config = dict(
    arch='transformer',
    train_examples=39062,
    spec_augment=True,
    norm_position='pre',
    mlp_ratio=2,
    fused_qkv=True,
    qk_norm=True,
    parallel_block=False,
    width=320,
    positions='sincos',
    learning_rate=0.0011,
    adamw_lr_other_params=0.00096,
    max_steps=9600,
    warmup_steps=480,
)
Rows from block 4 of a small audio frame classifier, named by matrix and row number. Rows with one number belong to one neuron. Each number is 128 + 24 x the weight over its row's rms, rounded and kept within 0 to 255. All counts start at 0. Numbers have three digits each. After the name is the row's rms in percent of the matrix's.
After each neuron's rows are labels from the 100 clips, of 14976, where the neuron reaches its highest value: "responds to" is what is common among them. Only what is clearly more common there than usual is listed. The data: synthesized solo parts of chorales (CocoChorales).
# fc1: MLP up (model.blocks.4.mlp.fc1.weight, 640x320), inputs 0-63
# fc2: MLP down (model.blocks.4.mlp.fc2.weight, 320x640, transposed), outputs 0-63

fc1.475 097:168117111149123091139156167120092106138122145137103123091135143136084139129149181109131110108137148128142163150132142115135109115142118118106133126159140159149138126120143172145090133136180143
fc2.475 098:119155152112119137090157116153119100118173121144130119113124129152111118103124157158135150072147120103207167119103146110116114163103119158136128120142156119081154153117135144116143175095114128
responds to: note G#4; viola; note A#3; note D#4

fc1.584 103:094132111142130155110164144115129182135148133146119153164126138142103145106149124133135105127170137149083153132166138149126119077125123116115131120141108083155123117159134151149166139081132155
fc2.584 099:108144123145169136173125154105172109111079121115121125112117138148117170158135099169141138156103122152107125160148096111174145093135134118141086119118146150095082191152131127138133097119159151
responds to: note C#4; note D4; clarinet; note G4

fc1.413 091:106111107114123141149131111118153130179117124154125127102115130139170109147099119165125142135139111107159127149119157156173169082085162147123118137132143171146138139100098112103161131143125098
fc2.413 091:147099139095082127151130162155115173135096115117108093130120123118112114145156128145127118112127135119099118122165121135116121130143126079096119133151168097142112117110141150173153142123080144
responds to: note C3; note G3; tuba; instrument: bassoon

fc1.470 098:162155146123145114116135159121124151146155143141109130121074119126156113162092158123113140137134122161137104099152143120164159163131087085148105158109161092134125138107103117122155113135113102
fc2.470 109:133086138137156108088089126148138128176139115143145124125099123160103134154108108112146168134097101074117135122160184145180074143119124116161134130097098085141114069152128122134173123128176111
responds to: note C4; note B3; note F3; bassoon

fc1.582 090:116154137118124138085145121082131131135143154096134156177105120092211153137140129138113102128144141153145148131118115126116110096166126146128121148082168120133135115144129116119136125075130163
fc2.582 092:124116118107158101153151116153118177103164124136112147150139132131063116091162127185151139118123143136134136140138178151130129148113124103123110127147102082163122117177142120106169169075147119
responds to: note G#4; viola; note A#4; note F#4

fc1.379 093:098137114116094115098152117168113101114165134114102084140135128147081100125126100112157145158096147154144147149134140122150119136137085128123121107084159160172107106143114122147133084131161104
fc2.379 089:156145124140079124117102149109154125123161156101121139131167116139127128131114146154120105126128152096107177114125138133136119138121154123111140091092111159160101125148116127121122158127050142
responds to: note D#3; bassoon; note F3; instrument: double bass

fc1.265 096:127123126119123120157118156098126101097167140109133119168154171069175135114124145099153130116119111112160130106131114122141148123122101140113121091109153068167086105160099151113171154091130121
fc2.265 094:119102103116174094131135117141116180119144127148152154135169065142102096159118115179101167148143144092091148173143109131089125122107120064117140104097154107108113107172158109110110124105134107
responds to: note G#4; note A#4; note F#4; note C5

fc1.76 104:145086140094097126132120158150116109156115113118119106148135112126150141142127156132118152128157109114116105095123142130096117202093125158162156098127122136116159125107128118079128189122166137
fc2.76 108:153120128088109141106149149098176098151177122147151083113107124125111108103117124137121126118104075123143149158137149127101172145129145111105121154124129142113169110094143108154124141161163156
responds to: note F4; clarinet; note E4; viola

fc1.625 092:111151145097083119111161138115136097146141113096110112069133108134114141123162158132116118152092106139101098099096110119148131141111160161119116168131142100135128097126127100151111113099134121
fc2.625 099:114140120110110114098081088187105132144145132154126125124178140068127136133147118082156133128143136127136091090072132114145131114128126155181106112126115117081152120145070137119126127131120134
responds to: note E4; viola; note D#4; note F4

fc1.402 095:125135122133135097099103103136127127095128116113115113121149184143148139154140105177147119139108108142170142145149088134139125140121131141142137118132105101125125111135088098120132110137118110
fc2.402 092:142110131151097157125113175105124124117158111095104109125101130149130108098134105123167106101089147071113121121126125091100128131122111114128142105168128119106131094108153087151157162104142150
responds to: note F4; clarinet; note E4; note D#4

fc1.561 106:105164157106130151134128136171111160185142137161086149093098139154136115162143151101149129111107159105117119077121139096147169072106122126135165099083112144164124097111137113153107184147129118
fc2.561 094:176143070129100128108082148149122076134113103157155116120113124121139134143145153119149147135187107077067148149137168125140134139166136100124141125068163097115153120099148130148106148133176179
responds to: note A#3; note B3; cello; note G#3

fc1.167 085:168168158116121109161083101154093107187093152112125120098105121129147121106122162117130162140113093142142129133166131139127119131105118123125130132141109111120158122143123135112118093138156121
fc2.167 081:086147128161113131130102109153121101095104100146125140134142115101100178146137122104136122146135183097146148128130092150135174125119187152140110130134127139114144156156142123097135116110088093
responds to: note G4; trombone; note E4

fc1.264 103:118155151124081107150122143142127175153153143131155199130109139113124072115110150107123106112125108122176101132143171124141138143105116153176128080151080112120099101132144151114118123081087125
fc2.264 097:115138169098105112139105113110072149158128126158156111148120128119106138164133095124170131086096157088116116124122129149162094142139141136144093152131111124132119144140111147139109161115101135
responds to: note A#3; note B3; note C4; tuba

fc1.419 093:149097112120136172142109175116130133101109077135127136109166117192131094168168104115121157112138109133116092153128150164121146149112182110142117120116129129158119107122124134119134165145115121
fc2.419 092:101123103120149146069121153161125088176153163135177143115117118112099126119120119112160148146152139112123126113127120151151117103132096119147120099137131121117153174118109125105131138117123168
responds to: note E4; trombone; note D4; note F#4

fc1.459 102:125093139108145141134159111128176120137141106137118126146189103133185155134184146120178148128144094133098085126120131146191139120128144112132138129117095133141110130072106127107126159134143144
fc2.459 118:138140127083114140101152117195151138138130162090132141090139121119146117138144187143108110147134055178112132096123151110113190128111151147130124157102146139112158118112118107147103127148117138
responds to: note C3; note G3; tuba; note F3

fc1.551 115:127126136150088135143101159102134165129111168100156123117148120150102185100132099110154126131142137157099149105153124120119128177119133130140134165090131100072100086123100099079133105121155100
fc2.551 105:119169159132104124083112115115141120125120142138188117121124125090123160120099086146085131156139112081085132134093095137029150152159144132128125124117123136113156102122052124147123083158083127
responds to: note G#4

fc1.214 093:129123103111123107187118166184126114108099136113130132117089149157113082137158142123120144151101149080147129121104138127136149104128154125138121165153124088126083109086154111135060102132115121
fc2.214 102:128154151148127092088127103148106108125124122129120130137159166120151115206115133108115120119112129158133090141118098145191100095136142142158136097114127119131132102143125159136167122149152139
responds to: note E4; viola; note D#4

fc1.564 093:089126152171099147114152125128161112124094103126150159137092138170064139105109127115131135106094127161112150149117108128111091138115174108140166112157160144098106119181105097128121139124136165
fc2.564 092:067124155123114098117095108114115123133155135132173137147149172114119095139148099162151100126132127115125133094151114147142150119187139146129106128127157118105129138136152128131173104120141126
responds to: note G#3; bassoon; note D#3

fc1.5 091:186133112158131095146135130127140144151103126156108098128140102131125104160123113167128112105122106109166094175162117088145120135125145112097133133160139125138150136143114115137090109149110127
fc2.5 079:110139122123089152134145123124160142130114135111082118143122143154112116150115126116104134092184161119138085110120146128158134153104097135084142159171133138091110116099152148098137140134149107
responds to: note A5; note G3; tuba

fc1.37 108:118094151101096088149152125118156138115129103142105176149107097132175133118171135146119102168142109172124107137144115098112163108136126114109166139127149149154144123130129135118138135118115129
fc2.37 098:153093139137116158088157140136132154124110101103147144109103149104081157133100147092158134123133130154140126113129172085103143156186100170106109171127109139138156120162123078088165114128143141
responds to: tuba; note D3; note D#3; note G#3

fc1.321 108:095110143124146139129152148170146113157105119128124132107131158103119132157099114106140164136164145090184095122126124143145147132122159118070140140101093173150097134121141148142137116147142138
fc2.321 099:144122097089102141164121159079099135147137082118127119140121129129138139123180117106133127097152120050095152128159147130157123123131137143118099103132165125140141065153121125164099171165114125
responds to: note A#3; cello; note C4; note G#3

fc1.301 151:174108145098096122101051150144120119115143175114162182123113178101132157113125133089149139078124087115157147121145170128145122143148085122123123134127139101117117136140130119083146165092104098
fc2.301 136:141114129133158154092105123151110134111065123160138168130151159124102117115122101146124157147129133137137124144119117125099087125160093107143115115161104148109148170128166134144136124126097094
responds to: note A#3; note G#3; instrument: cello; note F#3

fc1.164 100:158149077123100133163093135148157118155090136128128128153125117120146138140146124121121144153088092156134112134167145119128145143161120104148101112109119141122078099143166119152152131121128094
fc2.164 119:099152122119139122121119142149168114178150141116102122167118124122113134132153097132093112113125128104150154139137140153138143145120134123110133153131151097138148142117140107138143132148120123
responds to: note F4; note E4; viola; clarinet

fc1.436 102:129148139105142135169130105155115109116121167085123117094105131114099117132175154134110139122090106091126139149170119124125137094105121140104135106172131117165133138139141123094076150113146105
fc2.436 100:092108118167135107101159131125112098111119099120102138133101141132113141176148112097098138108126130138176124154118129117131140101156130150162136111102124140084161120183091148112161117123138122
responds to: note C4; note F3; note G3; bassoon

fc1.200 093:088150155140149126126122081113108134186109136146148135179072151107182183113114122142116104116150173140105115144141146150112128118160119151142114117133156132119147135154111139110141135124087132
fc2.200 092:177088137149143117136137176170124109141112141100157118155146077131091137144135109118120146123141155086131162153155109170164102149136153124152130198154123077176126122147132112099112166119138125
responds to: note D#3; double bass

fc1.140 092:145153107105133129143166156141050161122118127136077151131106132170161150125114175120137086103115117090137181132154141118105113128087154147137142147109125120141137127172097109142149115155160171
fc2.140 089:125161145107160124110113128109109102110128148132140132100114121121119156131145117141114124111110150099096117108094115154159114148167084124169105176135128110090128117092174133148143139126102129
responds to: note G#5; flute; note F#5

fc1.445 096:101145146104142143179090153132116133109097122136140118117103136134101106154099113158168113112115133167083133111194149113131137146123144115165118151158139107121126082140129105139131129183081119
fc2.445 098:127144140130108115139122122143161128157087142115094132156141144103157116135099105088143109144139102156129099074140138096119106164128118155086102151103113167144099087128084139143121092177123103
responds to: note G#5; note F#5; violin

fc1.163 095:175114131149157134142117129126098132141100118144125112119098153130153144125096161127160148083116116154142133150152118139134117120147112149120111120158126136093144105128104124096068139158108155
fc2.163 097:097149101120114100123134139166115094066123094123075124141133134094148095120128076137080126111089107153149085097116125114173088143176116170082148136142175145147133135114194116116130121137154133
responds to: note G5; flute; note A5; note G#5

fc1.484 092:109149119112137095099162102130128104150181133132155120109163126142159134110132106147115120144088121122137115158110119111145159072099117120087114149130169124130137119155130086158141153097138111
fc2.484 101:095151151117071174078138109096135164170133138095132165141139117154110146125155204126158134112111120133102159109138132133155101114116124113146104121175145121170154103137147120150084176080095142
responds to: note D#3; note G#3; tuba; note F3

fc1.82 099:085130128123122119143152133156130087125097139138133117110110172179142108105138133106147134093157145115108118119135107155138115071128128130130143149140116124155121120107156126161099154169159147
fc2.82 107:188134116132152113131101169125127126184085134145168130123150112144171182124115114077118137109162124079107150122124140109111123162117159145126148157104148117111128155082132104153124148156104128
responds to: note G4; oboe; note A4

fc1.154 102:108089101102156115108117100098137147148124100145127158105165100142140119122153126121101100124115131117105106162082126134138165148103123079119102124104130131121149134112134103160147138079145120
fc2.154 106:135111090101127139129109114113110100061127121122144137116112069128164099132098129087140148149170116186135125122109125126110127174107103132113141077143142102132130120121137092142090117092111105
responds to: note A5; note G5; violin; note A#5

fc1.127 103:125135110126150098166111125144142121153131096153103117162116140160124153178134139127165101159108131136118118123179177136155169144104144106132126160120144145151115079094138118120135117157149138
fc2.127 105:134145167124108128139088117125142106104127139091149136136148097134123136143139124111123136108126064137080150111092159150175176137144118141153077095120097121140092131072066137157138152131119156
responds to: note G#5; violin; note C#5; note G5

fc1.388 096:134124143144148110117125094156115082160124104101128123152104152092165133105125108094157171143159120106123125104142089140138130130137122104138167120093138091119114134113110135083143114156165117
fc2.388 094:177072117181147155147106167124108127141154166130169090131092159091111121114133108097118151164115115101114118167135096112122113117105144154128156151121133114153093112132185145150164141138152095
responds to: note G4; oboe

fc1.26 097:150137102130122102125136167117110118164122100111141147124140080108099116159116160152120141126112119109140087104121092143165158155097204122137140120121107137135105119124161093107092159134113102
fc2.26 109:126108099083143120089163122097164144150157115138132100150151094141139126096094168130130101136113092145129144144152116134066128119136136147130136160133128161101157167127085105136089163133151169
responds to: note F4; clarinet; note A4

fc1.148 097:138110081105119128102132106140127122146117125164149170149125117109165092130117144195149143145089104166115091106153154112142081143141113109094107158127132096113161118102094136146104099131164092
fc2.148 096:122107111109097178102140194124118133153128075150118140123164109144086108118154132132149122163127143160168128128157136077167170163150117089108152134128137114131143099128139129152129124089122160
responds to: note G5; flute; note A5; note F5

fc1.39 105:129101146114143107113146110108127110114137117124185062131081136105153165109089067094106091100124134155082149123121078106111108097136123149135164164167111142134153127141132143115083160117139119
fc2.39 105:149058124181120075140107130177108138116132123134145140139106127128115103130142120134154181128087113117161135085105103114150121125144120149105154138148122095099124165156111103122151149121149138
responds to: note G#3; cello; note F#3

fc1.125 091:149126141146135105156148150125118096108101144112131118134159139159127118139159142143152101169116097135121143120167103099133134120143138121118133137134112129161115110152121109099107191164133131
fc2.125 088:111157123127154124140139138149120112116148086128123124128138142118078149143137155139107166107140143125158074132122112115113131076109128138135092153122148113098126119085154151138139123135136121
responds to: note C3; note G3; note G#4; note F3

fc1.606 091:131155111132137111139166100142128181163123133164121117152125138141160160106136131151128127128114117106119094104129091130165154117134180145138122142142140140151153111123109130127146132137114092
fc2.606 100:111139092115188116113148089134154139116096111157133109097144161114150103129124152128121141116152092177090076138106099136119159187147092128148114133104144127119149132106141105168120121135092137
responds to: note C3; note G3; tuba; note F3

fc1.417 092:140098144175083126168080130153112155143149149120113107157122133144140097117100157142202141134140161116137147117177113162170109142147105169129097146110140124151123165175133113133159164139122119
fc2.417 101:116144140153135098125163120144094131108120165112117138100126131130110117142103079130134138127159093167168121090167130088162138147146123089120103134102137101081125102119126132148165057177135128
responds to: tuba; note D3; note A3; note F#3

fc1.452 087:140164129143118174109179161167156087097141088133085128148177148117099137108129143123165122118135107072127118108128063099151155128156127138095108131117145135140115139129126141163114090116134130
fc2.452 094:133121104161130145119143101152114125115137101083150122108133124157102177109153144122143150113130116150101111123123091115135122137147154116138098124144164140133096126120156076119128109109078113
responds to: note B2; note F#3; note B3; cello

fc1.621 094:114128126171111117145118136154120128156125119133088133102110148142076092155109120104139139133081150129114105143141126177135167125128131143111090131186131125153125133099135103163132118132109149
fc2.621 099:142148117150131124140116127170143127091103109108178129125135127106103139122147146121153088146113139135127138126104125120138136157148121166153114151153108114123140157098102144154126119193136138
responds to: note G4; viola; note D4; note A4

fc1.318 098:132133100105114146084130152144102146128101151111139141112082133111122129162105123130123120142177116093162128124117116144116146143093171129132135143076082082102157091119119128187156172123152070
fc2.318 098:145150072160148149144155120127134149113122140153134160117150120123101134086150143156180117126121122145143136081095092124015183120106147099101140148157139180111119124121125182115095133121121145
responds to: note C3; note A5; note G3; bassoon

fc1.97 108:160105143125110104103124146119116130158146147139088134124137132082113118191157120158153139155149095149133112093143149150137196121151112144074129107093089128139122074129124110127167166129121119
fc2.97 108:134148138148068158130112177144108158166117103130128123093105106177123131120102140120144109124133121110107160100165148110180147117142110129129087171113149144120111148117085079154091123130130169
responds to: note D#3; note F3; tuba; note A#3

fc1.381 091:131139134113151091096145106138087142153129161160115108128108098105100114098184167157137128135165118114123135109118124119143131162117135143170134149110124150119154098145138120102122195098121203
fc2.381 102:145188112112082145135144136096146112153158143129147144126126122180118168175089174132156134146152100144127172128110166133098158119148151140105150169136160144155117135107113109137085127128100153
responds to: note C#4; note C4; cello; note A#3

fc1.1 095:160120128139065109130094149156110151151131173159128066131098105146083085106120103145098159117150098096102142141139130123118148140125115144167148099108103124114125122154144051133118142116169099
fc2.1 109:092134125107109087101122098150114146147170145120155142107063146139120122106086127112120124139164093148138157119118141115155127135155168149115147173148155154070100101132065147117113094155099131
responds to: note G#5; violin; note F#5; note G5

fc1.79 123:168114102126135128154133114141150109146070108116115140122138101132108134112175119163104126157145093145118122148152168132126138117138144122099146129162081125153167131152135122166160107148166153
fc2.79 105:044089141116137118134123135071122146143113141120142113106133127116125102114138116125137142159124154147161096172108163121135137114160089115092097132084118159098130114142095180133140121132167177
responds to: note C#4; note D#4; clarinet; note C4

fc1.517 092:147087098130125134103153101109109186087138131074166158150088118128087141138059140154133149070136138138085162148119076125153116117102180098112148094120141116156125153135134137101143132123133130
fc2.517 113:142085148108120115085102165141123141102149106129119166157128152120116145140089154122139125118164083146126140134126119155153133142186089086142139146155113100113092184164160146089120139117129152
responds to: note G#3; bassoon; note A#3; note F#3

fc1.520 096:125096149129124140099173150143133092103120140152129121127130138131102136144138095115105117168116117136126138106124105118143129116115177141122154088135107114133144130140138116104172155150168172
fc2.520 106:161132125137160111122108098136124168144150120128174137139117160132084147142110123158110125124171076118130109146146142125156123168163096127105119137092128102152080134147160128132133109117112130
responds to: note G#4; note A#4; violin; note G4

fc1.595 100:124122135080091173140142122138110097117145137112165131116144132097151179113070170119115111090177069061161148126121137120142128141123087132161119153130111115091126134136133127122124130139109121
fc2.595 089:128147158129099128130173101145139153144155132131142152157103125107123121146130102121153128135127107192150152108129136147169161087150149099083143114144121117130130113162150164111095175142092100
responds to: note G3; tuba

fc1.586 097:123098160117158139133097114149151127116086156152135114117121138129155091173135096150110130134150128107092135150133152137124121139099150137149101156111142128107132148151153095157104116112096171
fc2.586 090:138127091120082139133136142101099139169116136107140098143084179120083107150115126125128080127155079130140175111157110130117134124114127110085109103088132143168147093125103158142125131159115083
responds to: note F4; note D#4; clarinet; instrument: viola

fc1.462 109:128100125109116164155126124128103109127124111149139136106143106172109132114175144114108134131136059110092099107073169103138105108176154107122119114164125146159122160124091090147101165093164091
fc2.462 108:138142133102083147123145114095109137152145115143138101094154138140132142126155144132144128132136077154138139156092125118166141107163111166158112129108161168130142114112132129165133121171145151
responds to: note E4; clarinet; note A4; oboe

fc1.225 096:107150142106142117147137135096127148088115140133127131104127129185104142132068109157147101134137131096114140145083119102137136137134089137131106139108106137090141107158123138146119124123132145
fc2.225 090:087093128136125106110155085152099102128136166137117111110124153095137163105131134121127166142165139080149095086104127144074100141143120125147162143134116121143083119145102122152131146151133103
responds to: note G#5; note F#5; trumpet; note A#5

fc1.559 105:105103125091145132141145149159147146123139127116107134118161084142141126157156108164110103150133127159118125110146094173177179111134180119120098126118129140180114119084138105058146148140169140
fc2.559 105:147138083109111129111150111127114116129112102110141168117112118127140128166113117134180130118158132151140107077101096103160165183136127128116098150101133096143115095067083133127104116135129146
responds to: note A5; note G5; violin; note A#5

fc1.272 095:118085149141102098136119135137111130133145153052117091124136084124139148121140126171136097135127117113112117118087147093150097107149159147163150087098116121155134108151092080114105156113155147
fc2.272 097:108129116050091128096175122121123155153132164114140161137137120138101121154137176121163138129145143149128152138119138117135127150132120123155158173095151164158093106122107097131122103116106172
responds to: note C#4; cello; note D#3

fc1.197 095:154103164128137168165106147165115116154127087150118114120162121146156113139126158115138112098112096098094167100140128129161170186161134149164125156119123119140096115193094137164144147160139104
fc2.197 094:121122120148132131108116121114131141117177146167081136150157165128147115148125146123109117159167078103093151099123178113148134098148117129100146105117106132155105121134110111131130124131143126
responds to: note G#5; violin; note F#5; note A#5

fc1.473 103:120089105101111123131173130128114122124150099110146152117175130135103138141147153155152108162095111135111129120134139106137196110128136108137113146127128150130111110139117077129094151154134155
fc2.473 105:080154143129084094102130104106090103160145121103157122141115142148099108162149165132128152177120126124083122123118128158115158156080132137141116126165183135091106127113084108138118158117084157
responds to: note D#3; cello; note A#3; note F3

fc1.414 098:127135104101143133148149101083120162135137082142129089177105107115129140143165102157149124167131168161135098127124138110101129172123138128123115092141123125119150142099092122152120122114146149
fc2.414 093:146089106169167141094139162121162108171158150135153117145129106147120170108108113148147143126098135121103157158135166124102161123121175170142106145117143112155129127170105121123119179137145157
responds to: note C#4; note G#4; note G4; horn

fc1.71 098:118121131102120139157161147167087110138152128103116095123116125137106135093111139117140092111145159121082169136157066115150097072157160137168102110119169121144134144099123151092148162171133095
fc2.71 096:165145125143161134116137124136126132137127152115147111118147115101133143151160146104141165132161089106121161161099108121175117155138155099114098149076126088149126127085166145097117113093090120
responds to: note G5; flute; note F5; note D5

fc1.430 096:067120101104111106116169092118114136158138152115151139116110145147136160122089151164110075103101117134127142158146078109144147149148126144127139101117097109127131133137105125135146126159120129
fc2.430 091:142132123131094122147076147134153134113155158077097107162129119127171131149164101097140162100199164078064122134083139131169143141116126167114129137164167116128091147108148124108136171112123128
responds to: tuba; note C#3; note G#3; note F#3

fc1.569 099:117133116101131148158106117155120062104153098133121123125159098143131101169114103141125121165134125130105092126076142169159126146126144080121124120068137095149142135141178145107120126133131114
fc2.569 106:133146153140125128074099133165107109168133132117161154141135168153114113137137103100128112128161153095138123119123130170162119111141139151160114095098093122096161118130158139123164155137154165
responds to: note E4; note F#4; viola; note D4

fc1.88 094:150154086138153154107161118111134154093134148128138126129089128168109127146099140111115137111128164110124139145137141114107109150158126122104122102109109146168161137171099135158160135141118119
fc2.88 116:113092150145120136140114162120112136090119151117123125108151145127103170128104160125116092125148117154113128130112117139145135128170090107072132095130096144097097149169130126116120133098167164
responds to: note G#3; note F#3; double bass

fc1.49 097:184123129123148159132138134160110086125175153125106145157085105116166135114120149116139147085126126140120127148157126128124120142083133111147079151106162112148184119134127115147100133089130129
fc2.49 094:104149114107100150128153137162083153130128152132120143113118126130112125098137129093133160155140100102119127119134128164158110131093135090214132115148121067148122137113143140133155130102115167
responds to: note G5; note F5; flute

fc1.552 109:143112157137140109163141185129085091109133143113151106176148138125115168174127174138077131166096156096139137121142132148146104131118112117128159178114117074130149150154146095102121137130127117
fc2.552 120:147102125128109110118102113145118077130156150148138142135133141126093142145101092124149151141150147093143129127102104108154097127146121154116148100084114140112174133131151165090096156139162147
responds to: note E4; viola; note F#4; note F4

fc1.267 099:108124091138123111162125116146128102131138123141148126125140161144120138130146131108139148107144163151153103150107130191132149156127121077156163123051126174142127129129149149076126122125151148
fc2.267 096:126139167112116128089078192110162109174154118156135129107109133160133137099108140161136163104111127065110165108158136135128140133156148133118115148131115106131121108087130129170115153124105118
responds to: note A#3; tuba; note B3

fc1.416 105:148102147097137143151109153114075129151155145103130154136128138083161133095084147111161133142072129160099157100158154158106107133154103153169099164145163119152116077131124115082117136155164106
fc2.416 091:111107116148131125102150153106107130156133145125162149171114126133136112147105108138102135165093130128087129132149107175132108125157131118158126084132153113135095113125137114129178156144115145
responds to: note G5; flute; note F5; note F#5

fc1.539 101:179176185107121131139128120131165121140150109128116155112130178173145168137104115098148143108142062117137129097138083117116133197125111131159133156152147079086112111121099122104148144132107101
fc2.539 102:138131139222119127141135132140133146096137154138134173125145115132131111141155105131168099120106110100083157082128119089000144113172145086081124144129128127139118150131120162159142103116120120
responds to: note B2; cello; note B3; note F#3

fc1.565 097:128134144109086122136114098097159131131112094112146149104093107159131108138143148156144100128132113128148153117091136142172131118155164137154158136114098132135122112114139069161110134128117107
fc2.565 103:113126104084113102114101136113163130150160110141141134134144129132112136097126175079109104118111113142133113135139171108085154090119120153129128165147165118087119165101143107159148160127132136
responds to: note C#4; tuba; note G#3

fc1.536 093:142132102135140112146099103148110123148121121139161137163085161156146140089111120107147167159120139121106120196120134116106099123101123131125131146093115118057101146132156130165125106102098128
fc2.536 098:126138172166114130146146125144150121113135125096098141136140141085122094176158098141122092158137128124214122097122096167127123166108130120144148141085125175175146129151103131110124120123119145
responds to: note F4; note D#4; viola

fc1.3 111:166110151134139139176087122140077148084160150124159170104135160095118141138099158123139131080128126134163148135131120129136119097138102113141151123146153105142121160194158175117148142087083106
fc2.3 110:105163161118134117120077140108141103074150135092119165144159186133143121112112124144114133120156119132126123119111081130153077116132092108128138081152091146167106127136167127112120152107092167
responds to: note G#3; tuba; note A#3; note D#3

fc1.490 094:099132081080081140155156095155132107140161118113109102141146093154112114156118095101131134137114107158113129138120160111164156107103140094118149140110151145183129143103118127115155175140147126
fc2.490 092:122161184113074135127092139131149126159134131094124153098132152167112110138138156154123108115092100067109132131156145131115089120138125120092132115110146145126119134177140075155144158118104178
responds to: note D#3; tuba; note G#3; note F3

fc1.441 099:125129160109139101138104120151154155137111132103123119127126144143115107137111110134137101126141155079160138142147130113120145089139168131089115117144170132157138097145132154168098122130108160
fc2.441 096:115153156115129157107123124147110125168119104160167123113128165109102165108149132136098149147104104119141147104129119123134101131127093121130145094131126157123145120108157160115136127144153154
responds to: note G3; tuba; note A3; note G#3

fc1.371 088:145103178105124106137110122121082174138146162132124131142098116183149107144098157148132125136137136124125115150140123143153121104138170125161118145111127130132097141119124089168120110119095110
fc2.371 091:130159124065187137138153106161127145100101138147174110115129127099107105155103152110125124164128068144109080146127141121104142151117161139132147123118117170117148125139107103118131106143142120
responds to: note C3; note G3; note F3; tuba

fc1.537 104:171167088154128114130179128145175146115094100157167162111144153172150122142114084132109134108163116171153082161142123132134138135116104116101134153113163120106081153137126129135143106170122146
fc2.537 097:114100135145082132117123129123153139136169158116171128118110149126158137136121147128105156106135182119093102111103088113143125136114127133124121096104090126105123135115129124074126171146134171
responds to: note G5; note E5; trumpet; note A5

fc1.468 106:138157097151087148153153170167117105057175155127121100154128152116100098110131130132132137128124122129170125132137132141136140154128106096143146117112171085182133115085168110096123165145101117
fc2.468 103:130137114125128043110119077102168158131129161126167145127113153123161099130129077165129107136117118165121136103087104127149149144118132126137089145082175161127073143172111111129121148125138141
responds to: note G#4; note F#4

fc1.256 099:140135142125115134157085119163109122132102126134168176171125123095151132106157121107117167117118112128099111134163128141132128123138079140123146123159111110099100143131127092145119110146124131
fc2.256 097:146096103159127110099133132169144150120103132129099123126112167140142104132121141130092142093136114123145129168113114136167123125142111131174133145118120103116087103133146147127170118143157098
responds to: note C4; note F3; note C#4; note B3

fc1.487 096:130143140077114125125098155161123073163176091128130148142134162176181152120129115144154095106124122097119157113120161131144111165098097144136139130099162121138098115092109097102138126143112138
fc2.487 098:141120113100104127093125144139081152140125143141143121102128117105145095147110125122188104108116116121089151123119172135113142118135127103118092106111137135145144142134088107179119181123110154
responds to: note G3; bassoon; note C4; note A#3